From a checkpoint of a small sound classifier.
Training: adamw at rate 0.00073, 5900 steps, held-out accuracy 97%.
Rows from block 7 of a small sound classifier, named by matrix and row number. Rows with one number within an expert belong to one neuron, the router's apart. Each number is 128 + 32 x the weight over its row's rms, rounded and kept within 0 to 255. All counts start at 0. Numbers have three digits each.
Before each expert's rows are labels from the 100 clips, of 14848, where the router gives the expert most weight on average: "strongest on" is what is common among them. Only what is clearly more common there than usual is listed. The data: short read English sentences (LibriTTS-R).
# router: router (model.blocks.7.mlp.router.weight, 16x320), inputs 107-213
# up: expert up (model.blocks.7.mlp.up, 16x320x320), inputs 107-213
# down: expert down (model.blocks.7.mlp.down, 16x320x320, transposed), outputs 107-213

# expert 3
strongest on: voice: female
router.3:165094023164163151073158074091195161102127115141154101163085099114198164157107098114138122167164183106135140120130167118167127135073167126157140120126104122122135106178163177177160152135141124086097095118124083093155115211153141098205140173128126112130099169157101175109063138121125149131178150113090082091120097072148161
up.0:152176166145163113114105093115188126079144074113078141127101180105128133086167108078142173150151177098145094152149085149117101109164084159141162167152102161053099186137103112124098145110154105099157143114176169118188154111094157153076081097154142089161177128085138096131136128118145130108149111089103153145135068125106093
down.0:133155162100141140106129061126117095108174071108121100205132189102086108110138146149137160144163183209101117165131125146152114212110164141144117080154103122136170048158108122168137092177136131102182114081152109119105137138173173139160130142206098096141117113109110126160169160100170182076093116132089126073126183087107103
up.1:201175155129154142108106092119137146088127072116058109110092186130100114082148118118114125159152197091169116143153093157100075106166109138106157154120083134113121136165130133132110141108146113126121175084153128115154167092088164121088118118182151107154211180128116151174113143102152057120132131105098164187108089147143068
down.1:151108103065162189135119115162100188113141080147094090157104174091131141142122185132108136162205189132107107146149126133142119168160131171145096164108101191152124131187079166115158168081108104107162129060066128098134131115163087132081106075140147159156155169177110124116104120156151069118123103159135150101147157115090088
up.2:091138141180151110127153134041119109148091155136177086111128084148196125127137125132144175145088135141140135104076144131146171171159080121079170094103162102087082097084130089129078153207149096175115087149094086170122143113144105155142117098150117161142146142114119106058171161119125146163188126120161133189138159144104149
down.2:123154144143130132198121180121170122125128154106093102098112104114149141169176067088109106134078119179157092109096188157116134162130162047130144133142201146130108103145109074076103161083119175166068125132167140113155153161139101143142098097197139147144135148115133144163104138123164128142152156186138165176117151177134164
up.3:160184160136184132100117065124144127097135084075094141105087199113125119119160117097113164148158152100149106168158065129117092140197094185105154163146074124105141162166137114138081109097147109092138184105192165121163136087138147143109089093183112112156145135134090101152106116101159094158143133103100150168144138112061089
down.3:230062123162125110119127110110122070125158056115108120178159142126115144178120183135128162145164111136089113152169130153150118140133158161132155101156122136134174159120154115129046125120145118103145088108175130025111116112166128158148161091134091129136101175199144145162181136091202126137086141116144145122170138075086140
up.4:115150094106157141116085130162130180190116168103190080144194089133068102116148171147088111099083148176103123170068125074119133166111146165082172124130127135137105079143172159154110128172123121124122117109131145125107094103146189149148148152143131140060062106128115136083083116135117134085164108133126153159154147110162096
down.4:161129107181122123139087187167073073128110093137156112097118116171145143162094195128091105134108100153090089141081138160123121134154141098126153101113126101159155119127104143105090109114106093136161165162077138107112162186166128166143152179157096154128180101128143081160160122048109066121081135157185108161112177123098135
up.5:128135124092114118109128104146165141056166100151123163096163118137045085099144092125079157102169105144097107124134124155064102086099149156102166146158149088101152124124158132161102112178141103139124191126118181109122104164168133163096088141151114101097114136105148122154098133165111118171163127123116114173085132085133139
down.5:199043102126105112122174144121099067134075120172172201159100105113149122099082154107130142107134102144102108151168123099095157155150157095162171145149108141138099150150135086122151120119124080096118107142166164113118200151154095179153137146107169121124138184107184153097111104100079105143129195174139147147145163118125099
up.6:182172128143153141140142061133136141125124102118062149129129126135151143086197119161120081184143134117162149117171140166119110100186100194166151101066123136099076115179161112131087088220178102087118127108183100084116158107120156154114129112139124099166148144119145153098108153111167140127140166113048112147127114121052063
down.6:186124149148145107154133057065063142090192143134131100070177112143142153132147144117135174095114084111105124202126099143122091110153121148098120147185122127094101052145085166112154122163129123154114118136172147116117091122090150146065143137155111148183116154153147118129067169144154068148149107112074108129162142133126150
up.7:083152082139143101142153117180136101137102134238102130101073130141066110173156120146112106074132151098147141071117190110133086123117168150141129073083059105172107136148068090139189148138121132137163112166127144138174144097157143097183093119099082152175163203180112057140091184128118085174149185075121132057132098158120133
down.7:147144097108085092139117194112040125139126144146141172100117116099077077088105135156107089178081147110044126154135123103145052117112094116105106146038122139128111139165169155143162181132137141073146109123155148070162185147170118147077125156120131085122151124121187116083121112135145072182115111118141179177125128091093087
up.8:168114151104141162159119109098188116105118111103098129125107174117116173086096051146204160152193134153128127089097106129125159131127138169141183151181124093108151077093143139142104142132132158156139123136135169164162137127133140168115119099137103104112144102104102168104124133139131126088165162117094163155157097123084176
down.8:194131171134125039146140103174143105174140114109107112046173102206169006115162112190130191076116154109069134117111150117134102155173061137163084155152148149188132118132120160087174065125167138105136192130130130146118085139138108124121126158135144090145117123129143162072109162124178116123164147152099158157100118152079139
up.9:158132135054112122083177112173126146089116118092135131149111138121103105181087117113190116130132163142095164175169077102160093136065148110115152151098114176117198062120138183134167120095054120109146099077071129116070062123157111183123081090135121103100141151156126136127153172091156142174188132104143139065176195061115170
down.9:162143151137129135117117079161113110179094085156165152191155126099105125154075143174101093129139122157093156159148126105127145094103124131199084133116104112109070173157167101098107106127093113108186128159065129070125189141149129102171127120100138118140120129070075123180174175105167105124135166180179150108125166148153123
up.10:120112102126108170171127140109123072195111082056131104147114119111093126202120176143091111135046128146133143111093159113151164187131155102105123064117169141100147133090114206112147131172161156188159081141121091142076093152118133110123138188146081112084112129155119100170141152072100102148103084144112118111096196138143170
down.10:105107136113144167159151138135119142143141163121139144181123130098136138136161109149111130119096095113119059152121127131112099125169188155096107121110089125112124107076148153159150140159094141138130098039137119099084139151239102098096171130124154209176120146182182161173110134139165089158172094138080152128147156157141096
up.11:099083097142090096132134150112075109164107132141183130127105111148135123151081152182087084144059092145115163121100166068168170139098142096159117054090156106171117114094111157097159102195119188192162086169103156134116098144166110094160181197101110120102116087106146115134158123106124109149082104155159109119131166172137177
down.11:107186176100172178148119101134143123097128155144099133174096149140140154090108120103141137148172137155156180152138136128122104115169168117110135155146123152062122126130143190178181095156184089155113100057138094118122067132203149056121111133079135166155063150130136111159185161157125172113151119112129180096139046137142131
up.12:141118166123155127142131150149144137144143112131123128100115184112094165138181100104080146158158142081177099140154135162086131182144115108078176147152097162102094146142153105137094169098193107090088151110172120106180177115079146118093112170119133075163131094145099153109161177132131083132198136091096134154111067094070079
down.12:095171133122174150119124146166165172130091194156127143136108158170150255091165161110203113141130158102153101120182106143107119086112099159105141151151108168094109142133149147165158181126107117103119123160121100199176090088049182077131121093132110105160101170174119159122144124163094165098173102044110119089159053121178098
up.13:160166174128150183119132083136187157083145120106036159152144201106121132090169112103121142171155144092149086149201060136110079147136117143127151132126119156103123098168127127107125151126150111116125168109138116141153138098140161173117068140174138070135184129105098112111107123114155141114130107120100152134118153114106090
down.13:143117109106129070155109130104112113124109028136161151145144096155080156153118131124142124145129124115097113137093131133209177142116140141089142143115124181093144187079154078149079150139103122159142111167157179114131132136089107192127126095114104124146112121195073129108217191108145047190125170134125153101127114083098109

# expert 4
strongest on: voice: male
router.4:135115112125150121100063075157145082134156095149118109100146119090135109117096109113071177123150154131176116162110120148128163129093140083174143095152131111067088147089138094156120134056102169117105141133084098156136155167135225132138124135082132168160105170104120130128142140169188072096085167092077142124105135086148159
up.0:169076098094179074158075148107164157158177167104115160124093143064142124112126078123093165126112137079168126082104143152106194148142108108090076164058128146162108155198136111158098141149078130145155189130096099193116119104140168144188183125118149173160110132121097130126117084225145095135164151085144099075087103118103089
down.0:082147102118104115135132089145071144149152085162114099133081162055126125079127106110163074094122138179081090137138152083095144101126185161160083141179128133139139082122144106117122120107131147159136178073146166179117151163100124148152097110150108151123062193052119154087161163145127159189123146137168138127164082109068116
up.1:153171171140129096127123112174141116077144145170070125090107150131103142080145142145131124156133126122118127175203037192146126152188129129123156145175115117151064070128154115130093163121116136098095141151188130096135134157158141140088108170167157114171168145124119149138089099145174144115177124141061118155194101128121089
down.1:153159130092118121091086128104087106127103090167128131089133128095079128120091153132079122177120139138180139142126177097099163169118103085132096123130102109107137143132131091154122105178102123134090088065168118179158190116108080160153142076085128096131107134089127110150143111133057157146066138154093143149122142129163088
up.2:165138134115122131144099110111097140163132087112170158105148120149083158087092144123111067127141145112140114125181132195116096083133110149123106141121127095128162098152116086177138076087119134187155149160158144123140146122164090174135163133096159130161131093154181122126127152162151125081169080160109168176144119149083126
down.2:122122080162123135079105099123137117149111090180172140125096131052146135135141124063150143172148140148115119170190112104149139121113172164129130133104177077075094176135122170163083158157124171168115153152186148117090058125093118184218106176157156112192169160091122071115118093092123130152146112108137093166130083174149139
up.3:085097111074133104172094090089093126094164099111115148134145175129102120085116103176102157142136192177185065119167070137153097085160092149135125138216105161112154089122136161168105113118111191127177151130083106155064108105117168130101116146152136130142168098223128130173125168088148068100130129102147152133112080116093089
down.3:134130100066129124141121062111143146112169123160188125187110129090120084126133136106154116147154160114160152103104139136118084093149112117167111164163118150131129159117134085137151183040163092099124104152148135110089185213113115161136094100095174134187102169128071152101131144098146163072168143149112152093150146105124128
up.4:155101146104115191131129185096175150162125141104120110113125138084131098195099083111123123139087138148151093120077145133118102141132161159128230095127095146087179159085114140107153143082121162152165185069115100108205090063147131099103148072171110183093088140151147144091112192143063135092151161115141162148105167109130108
down.4:128155077112143131128073133172111101134173122080149077163138117081127135140154171136143105177120129138171148139135064160096204191142155179132186112078100088108165108091112195189088147177110127143158111106103116130094132107152155179129112155126140064150122102159144132098111109109134164138122118107117125133150103133179130
up.5:138166111093092115092127132109068143110177180135042111120134163169182092113146153117153193111119170157123158133118133136108077118115133188132046104136114192119070186132138139067127107143145150091123206053118158153114131135145096146101170131103122125130126124095126114152147116092108163108102111058080092152113114157172143
down.5:130116083143132088128074133061105137163138158151098165084125152107093172107143121080142159115156129152096116099180085142106085113110188146158049170126095183150093096104156098134084128144068161041100131090163107165155097100088135086176118102168154178140090110139172165160161110155110079107092093159138169147131100122109162
up.6:174125096123092110157175120205201088171117080139121138113171170124130132102165119101159154059091107155118082119189080105136071170135143079136166123208120124163028163153118097066130079128162114095113143126116138130161159157145185170120100141185166076192173095083134156185085099139148092142200090119115135109075122153069102
down.6:137153192112159106134137141122054107102081132165103126062070098134092149166158080121217162124100168101174122131100163129130081117157092201156111109107125153092136115116140146104097130145131160089131122184122116107097136107123118205188113165102164157126139131146094136108131097146136152116095132111168142070106111104149166
up.7:137095158181113143082181124093111165145104190124109112169164110148170194098132105092059099105082147103125153121094121136156104165132109113128073078106134108092139135113125201155122075142114174130132156154143089170143108172100122112079131151079130118093144186154058113124138136126174125141149167104075168116197153145165128
down.7:111130111133171143137157157124160170122191134120117115103147109114061081115109139068088150167068116127178149122133081098108171080132118105129142191135108100136126140132141104161147160156115130110090184152143179107149155175161144100161155156081112132100187103137105110139178148100171141115133117182115091087128161132155157
up.8:149122159119139139092144092203158122167100122107135137058082161092123148074112138128078144142087193148114115088138091131131130150118150216104099139084120143069084156143100120080136110091115140135119148109116177099128145111125181125141145184169142135132145091126118144158152188139145079113143147112106144114105140111102108
down.8:112144123113133163111203098131122107152091146123149148109121137169110167093096113085096172146101132076167111063125158156157154149149128127113076140220148126112120122145145159131151114140118146166132112105107120150156128150134205166114147087098185138142107131105109139120118160163123173157161106131143143129084152091100099
up.9:121157197109127147116097097152098139172155082159203123123170109138183112088173178146147149084134098131203156131112117136123163117089117142127128087087084124155083113132138162120168124148154142101142103145170186091089104165159130113153097127098153090102208086073120149122190103112099111110171162141106120147167134050154070
down.9:135155139144151132107156097165121177149155131091142146160151127128151134083146079157108126114117138135154163148150075129135144130106128105169194117191127149156092143125160139049149121237118137089145142145102148141156105138119110074155135104114098169089049101094128163173137104107056180128175111160118150155153050145177149
up.10:168102136164154179108107091120133161106100164102133158148074084131172155085203170146133167097158145173124086133153098114092081122120127120143190150157089116105106076140138128106108124066142159080087124116157089116190180116169157179086097102218138104123123150121160162185133130136158085103222082149102154124136154080123144
down.10:111155115119150118136085081159117142181077142156128166092126173053080073180099100159192110124138122114108113182114140129079049046149111152132102102195150137118124128144142125128169080138160082092113112100180175084142127187055142125099128060082094065115190162147138121132122187069088131132149110104057125149095151101153082
up.11:142117145108110132114179112089101102101139121163094149138157126130130101110149141055156149099219161161114091180190097156138140108114148103121141133192120146151091122088162180118097144081127099108190152142152123115195128107102088118122131147176172149072165119130120140141136128124162130180130134110049152169097088117159090
down.11:110132108184136147112114080121173133135027137111106157084162086104140155137178094162180132150095071099188131067142123124116167112150153119129099127103138103124114115074113114155180080134105168093118123092077041135119117150098148157127116108121103093089092083071145150165168066168152152153144151130100102116120103144119151
up.12:129146147154138127154119151128104133079160165179079087124124174116151108142130104068145108143119145137152146139150042152077108120156115176083169122119105131145175079163145114186127154166078198123123151171137175136161101139115170147162123146167148104122158154121107120130157123184154111096144136058091071163137118158113150
down.12:160128185129137106159114093171071193106164101155111096110094132076104090125149107102065139149068114161132108119138095114136163151157128147083153142144113106128148131115046100106113148095105147128140126126121131128112155092169107118113121074126155042129111119154111146092097121136144142171091164029146139159114111126169094
up.13:159125160097126111136130139099126141091123181177166095110095109141113195091150112123145108182158107176129102139152127124149122145136111123110141148199097148104176107177047156101099088119175119133149085080116155096061179155169152124151068097117109127153152130145039100106132127111123148166156145072134130132186090144120114
down.13:108094144167129134143086130111193079110105154120151164143113119127079119109062114104110145110138157111154109117113194134110110188157138127150155118121136155159107087107074124134082115124131200175131067133089141104137097093209151112181077162061137157144101134171141134111185125119102159119149155119106123129121173144114109

# expert 11
strongest on: voice: female
router.11:087154121101151169060129115183136146092089130134125112178088147098137096152121068115152100184139147106140157213097063119130075071167153103105123109094117113093135178143157113118091141144126116145174125170096163163189118151149113178144132116090149100098113201119103135113133087172164117082194078126080111096130129151194131
up.0:181155138105177096115076119142158182103201139146107066130117174169121116108176150183097118105115107120144105135177125160178111056148157203082156140153113136127087072137051095081076092090175192089092181130193171095169138128107104195108122103134143140175163131145115130169146163133178096081071129066097155175129144162130119
down.0:134167119123127175122139155135115119140124202122122097109129134134147213079191129136141136154142161162164124116159109137164137128126133187081103143078124128121062107114120195116065120113155054098086147106142151133115099092153163101155124168200172158104127150145168140131131152131164135102174113139102125106157074121081091
up.1:194129169116121132104155131119105155078136095100056122110145190159088129092193158112144151104114160153173068118159174170107096109177142183098172133132106151126120083128117123094106135119161183145066189116148145104130165080120115178113068131168189127171191123151112161187091194149154033102103098075100157172106117159091065
down.1:097124138118143171158164177127115118115158214131130129090135066153193111105165128134152123115053093150111136114086121132163132124105130087130162120102145150153148136117079197138126146102085100163139124124158113051094091175151132108123164132183117212158109114109154122139145123157114092127136125126131100131141062100115104
up.2:128173106128098194121109100111129131101159061098106118123145140112120146132179113104121159075138175164126082132143116151079072059140171156127158155125090144035112129154095136105099105110088094162122162089188132095126165130102155154110120122177162136108232187169153158147158142169171098124092128071115104153124093160077105
down.2:140162121132163163119149154123170117078190154082112047135137158118125134118123077103110149095083137155153143129165090087063091060154068144093130162147175127064144075162127200126128147110182132152083079098158089075149060108187143128164144150159156162122122170212133136107100106112157168098119142137102146128140058152102157
up.3:149101076062126122112158074127120115080139041102107133150124171157105094120083038174116122116167162110130145207199067122121114136114133133103119125189108171121165121137151116119083150101134089123112144081098140118087166114186146154168100135099119093153136112134111087103104121133179152104120170140105123123125173070132156
down.3:124121108103164088153131186112101092093063165143125164128067144146148157115116164162109143101136148091138100157157121134167123133157149163138071135093151104137092085098168167109188130089088180154114174156088120134084141134124158110146137143154087128085108146180122113024147093130108120194121194143103160080145154150125156
up.4:140125069087137107139137144170106061140103141128132068081108145101181150150114106132098158120117151152093137131133163101148106134122151135138175134150097065150133127078134156126124087130117122140106133175165094147114131184180145121123185149152101159129136112161172152166179134188120116116048113139172145135168137106158163
down.4:134126081144119118087071108133181152154120149161107133065158126124061171117139125145086149078126195113118126100102091121164150052135139094125145176154126120080102091140159117072123209085137106107145131193094148134149150116087095151170160113117128160058124143140132195122076084121066103159125180103124117136109122120127132
up.5:133129128107169112133127116123125136105174108098117127076125118148075093136165136110139110072104140179206113115152101230085091117102137169063187136159072130086145130137151114119134151079130151129105169160138111125105162123136140170117070184182129144128168136135146156138096134176131074132141086079167168170095112137080131
down.5:126154120084096093134103114120103139128115174118091109089136126115161168102121136100187119129117158135120113139124143147118134112099114102104123149082135159112138097116069175140135152150108162121097069095140152073113087115157116113118138155120096155146134119109182167125107162182093162092076114099135136107160096092097115
up.6:181090089118106075104170152176072133109091089109160125081142166096091131135159127148140121107130147142059079182138092177126147162116121138111142136180124133133118141186073155092109066087159087166104182095108129105113166145153142133085093169112194111106165087175200132139091163180159109088049161105165157139091169134047101
down.6:127178159075134100118128089148109113057164139108150119145130169159204157125138091127147107137124176160157144096095066134074124089163115153110127157141119159129124194142185126126159123088184128141116116086127093145135081113196152138155107082140067222147118152145099080187122115129165171159136078087114134128131159150130104
up.7:189184119092154140104166136128127090110166083099122152120132169138113154109140154159107113066110113142123084126138074186150088121156124157109148110128118146137074088169069127122063137116125101115131196125148126083092181147139124162078118158193139124182175105124099142094136165141134104081114168094120129206134125166074129
down.7:140116103146122150120144149128111153175132095166154048161138095136183141125158084134141118125175165137141190147105069160100124099177117168128167116122119076117131111089140158145140174127140135105083089122236136102142145106182147160129079097159131107127113091118109102199073139093161116152155116128136120133149118112046109
up.8:103156162138156133128140104116094165150130106101106102126136228106079197144113135140147078108097189177123077146132097197140122138139087137096160149096090137155135097159119059078097086107113136122095160145153125115131154136133182133154093189156174117156171130115106095163132087110151107096145175141132132153110128181088159
down.8:139170141122155172144141173156149139104117165116109120104165118130118113097148124164146162122099182147184088083155089102144176064142127160119136124143144132104162096180154197114111137144129072105135069075159210131166124112117094064114111120118141172106163115150149190090147092156127101084115138130112142170153081095083111
up.9:149155196127120164145119130137101163097167058087111117101144153136058131076188134148136130086072184165102092158212113200116167130132093157165144181131097139152155067151088104142061129121121107083056161132144130102150145083121123142143107120164142107160180100126106160119129135148163049122120103091150123159130140140058125
down.9:062148174112131211160152125152113087140134176125091123091155100159157181148131120174089114148145184110139107136178113133121096098117078167097124156114133138116124125133118188047128111105089084143082135095108093106129058151106104106099102185132148182072141131162203114180175136123148154113147108048129140101125062111134113
up.10:147116186151111047151084210175084112153050160146161136134114114160124074154124106136136177139102131123088119194147106188123087137076128144159159112116106172134146140133127119086133103121129178121109139186169156159146134183113192119133145068110102097097166116175208156219084074138145148088111135130138154108168092123116103
down.10:137173119164128211095100124124112161120137177147154191077159127144121016073126093111125114131122094093106101115151111138131095098087131122097152101173101124067090161167138124111189158120127128184124122117135101059098124197159088134147222123061062162109111125106143164114178142129129073177144153132120087095111134135215147
up.11:165135119105143114070106108038108139110193106123133134149141134091123122144101157163097171142171114127093119124140110151097043121149141135121063159144090162116111086191133093142121096139144097143085145065120124124133139119117165143140131156156126131120130172153115143141112168119153053127102142061147154199186157120079073
down.11:095175150117131137135106098169112128112124198073138118125130132137156120127107161146100094124117121116181108107188099085150044080158127162100055117097122105137138075106174192136112160113145156113075110093148147092149098111117095113120125117190203184116115118179150170118110092122140137110131114129107124090174124163113123
up.12:139118158105157079108065151145091114107131136052090116113162150128090143131112118098104101106118114147101124194119095163078089154097155122048187167085105122174150094121106165074145095073115123163083153117164164123151139088201139134136079141139122116144143091177148135207085132156105142116069143083120111115161149132102100
down.12:100159180105130165157159132118159136174129155091147111145142175120173089097121117074106128172122131129183154172163081114145104099141135153131148138115118103100114143147090140124104145120147116087097136088184122069137076094102107127160101115139145208164152111168106158165142152114098120105177145108151180120160122103172154
up.13:199183162097146130120149127129090167082129128107086124085114144163133129098182157123126126065092135155159094145177084176141088100172140189079157125078105179112094069137093105111077137084139159146102204098149133085127159072075141151081098111162160139167167128105132135181089170135155087104105120070120166178111117178059079
down.13:107146083129145184165131159133137148158146200121138125086148099129153152097201160133143128141120138141163156108110111169150129042100140176190157179109175125096144107080133118153122106103125059114130089134143096118162083141145084089081139142187146144098096120134182170146143125150113146099109069138160095140141061148110149

# expert 8
strongest on: voice: male
router.8:121104170058174122130071133149093126123096130167110148176161145120125170129116156134143140167193103098163149121127119147165079130125155160138134150179235169170191172151151162063158149082127111111146091075092133151169180121133152124114116147132092139119139150104115131131167129187126111173130178128079140156132117088136068
up.0:072110184135161086114157092189168157060176063113077135110152151133122111103175147168084088130124138114105106161176124124150128117174127075149131082117091148076149116111129064132113090171081138176130106104149141101149144121110154110178130125098162139172088166133125101180057151095183100177136158114170136133108140106123103
down.0:177103071160148123096121159117176165186105118114152175138091140172189103084141124128150099066165117137168129094125121136094085042165071137212057136199093147129132102106102195131108095118142139166119106104114160150182131145124108185139102157148101113155178101154194132158070086116133101101107117157141095152179114120122059
up.1:091157062110145156090089099128148109097170177061126163123113156143148157132135168155100107114141092040138140148167169120083091114154104140105084131131122100156092126134128133091117178189162130157146106075114090126126146092144144145125145114136087147154084176137108129184121145134116083177150142127078093154065135144123152
down.1:152135133163072189098102126104121150148120145109087144146116108105164088050148121127158164176087104123143143144170077133112196095149115153090131068162126110170065169107166088170170120073151107148141164097116147174174089157074119104163122137053118127104099146113098113195132134074142153156120131121081110099088129111097156
up.2:174112129147126121159158158145147132103152100128129140120176170145171108155173144058089184142124178119112132150097117107127193091171178188112112134109116120122109089102131156063131179132119165095140146169119174150099117091159121124135120123158092117157123156109111096081116091102120144142173143114128180129185115097145149
down.2:114109132092141136128110112134119151151105157136146146168137126128157143075106152122092088080106161088170141101175095083153183053110090098142112103127081149081185123156124142174147129113193192051095121133156121166169092128126126133149088153170152116101104174204119139091128039117102211175153147140123130113146069139155095
up.3:099126148149082117195134120123101109061105142166129161148145142130107051068140125098115059159121132153123135135195123132132137120129118081180120167122133100068107128120148147173143130205126090135112150080066097111125095135099088155110151056185134098138230113183146123089157165094140135094095152124070113141097093058128146
down.3:115169091132154163153097112117141180133122148206152080058098088071127160104118070120112101138187130069146157121187092133192073112112095101162178132143192162182150079103151186079144196138109202097092101140118149175149100082140115210139169124118139127116136112162176119144162109060102168162153142142157154116087080158161084
up.4:133114136148095105093132077081165096139130113128075142095092137119083116063106180143124143111113101107100136108116099071149105150130100137113149131163080149116072131136151121177079109080182109124125131106098071139140116131152170116107160116037107134143113109117085133122177128115128083083132211141135087109166078081128136
down.4:150093148106189162128148155138136128133113058115185167194172091110139136155077147094078117122097075111108077120123129104118136189159124114114166096090126096120108160107119069160092097181145113124112183126150152081111099138096132125128150093123140111218127115148090092167078121077126135134164126144122099205163145157062082
up.5:111147110101142125096128054064104217120124117162147081085137125041096063115044090126210139094149131133143133092175093162127069147137084130119122165149102133125100077140119148175110177134138112137124113139127131121123131109135176116117037120138116130190133150088072125124138106079064147121189126175097134097127151099146125
down.5:124114131122138085137129142178090163129123145128166101120148103103166171089138105146164194166104129093130135121133098143144113055132134119198093094150155139144120091122136106135150102127145146129155111107206109186112106153148106146100097117146180162187107117177190171145104141143147183107136142084127111102152093108125124
up.6:122073138109117115044141139173169181164108111141143138133085119109120140062088130145150129119111102135198123153153162134144118164160189153141170162071165115082133133157107166160130115108196078076111141175106159139102105137079149166145108159142181108103150096127107119081105163103060144126209102111128121098113088136146106
down.6:130100094103110080119158132182119098132193071146143151178116117134102075106161083124206104161084196108106127103147155119145127098148118162122140171137170173094137120134148110084146125109126168193159119159167099184098118112134208188185111141074133182113047109124148107122114089145116181160137154065131137088119134095159138
up.7:129085168168135184146063122094125133155105076115063061099101196119156125093200169110154197126099176123160111126120040105148113117143101126120170086189112102134138137194109144152099094106143055099141186116116118125108166103038157158124134157096170118130156102142183126169152148192166145196141096167136145127136130092141175
down.7:075168118154060159173131109189144151069087141163119120174117162078140130182126076103125112174122157029137158133144115146178128057150182165120096136071090120120154112101134191086182165156132177113141105140100035211168088072135132156156190159123145095148134135161164161158160110153159186096085153144100115091151043116158068
up.8:126131201176160133104075107124106129120129110144156119106142141068086117092152185096139121153098118107082157161086150153142139143128081127149157121129166169169094116116168150194113133126117110117133113064065111106098060143107105096133145124101132159112136091056149088119144090120113079119083131199111108192144138112174104
down.8:125172173175154103116103162054159129102123121125163072165101087134101133156132121171091169175168132126091127139102140091068160154131149140144132130099091084192118061151126196167176139158120069177135150125155127046115107108131121188104131098100102133154124104187131121097077117148155142171069112107127074107141124148069137
up.9:138146091120088107144130129153120159152081138148118127156176114162049154083155113086196120081165177121082147100219126135113151166126135123124160108131112101128090130106140078129121134163151132149125111115150187172126119102180103135154108094158120118124191130072151152083100081162132136174136077145108213138126088161094146
down.9:109131093108147115187122124191122150104148055130093185162120171104116096116108157107163149159131149136175095115144113075188138031142155128156104152149159100173191098087153078078134095189115125062156168171157154173148165196098092084124153136133149059155125103142113151141162124119070150082096057163140135144136079119123137
up.10:149128120141107184154128144047130136178147130105160127094135062141120116132130108180160147111125111100124099113148143174081129167193122171108146174140098160121136122079076151169179140133118111117141106073097134179115149174147118134088142136117103136087105118100070080145157159144096097153124154148124178127174087074102114
down.10:164056104150163186141098091196117079120094087124138147115143138126097160123069139190098073158167160159112104129086103136177121115124133120141139113103099070127109160153077154120066113150151168159101094120137159045176144044156123059170163157113110115129115122113060148037018099158118150088113166126111086095135205136197132
up.11:138150083181103100119164156144053138088167158120145182120113136103091130139139137089102060118181139114153132080173143158140114095153140137121142136149091192120117057151121064091132149131114127164109178182144155141146105171144177108141140132154164133132108147151164137148120170139117182147123068100077136121090148132132129
down.11:074113120038089100116141179116143105140139215145132136098196116123134113101104129122104139126093174077119115129126061110114142093136080125129182138148132148090124146177162115098161118104174086115160160166128107082109086113089141100097132130181133113074123093100173068190166121150134119156065182127131143132110119130233129
up.12:108133097142125131144148065169195105089094128153120144121134149148090130086134118108128123150150146177136144135132068121123155099145076137120135208118154153127110150134142150115097169100143137121207142168147061104049124072122153112102112141147162073173141102148125114117143109114110131065222115167190164125166161151155129
down.12:095110109113134098126172046176112220118071193153129159116080094157151110104205067099107121123126162035148129096101087165099109074178128123106095134096126121157144144110127113132134173111168094109121109111179143186118112141127146130096135108177132142099106130150127147118117118154124157151115148142092139123096071109133112
up.13:143115144167108171105128146139170165145159149092138125192159142138051129093140138131125099113127167160149156142086156112161116083124171161110101086091101077120172146109109098132155138148146147142184055133210114156150137112151142153150093110135083111152073129146137072072154118066054125068182116104098044133146138154121199
down.13:147154100166153080173131129132075135173147143083102110139102090151146113039101150129128106052103087139114070151132156099116137121096107087136098173148103142115123097158141160144127110122193124151100109159158117131163130118129120144126142073162115127133123126067146101069119132135175129102140143078150092119155170123117160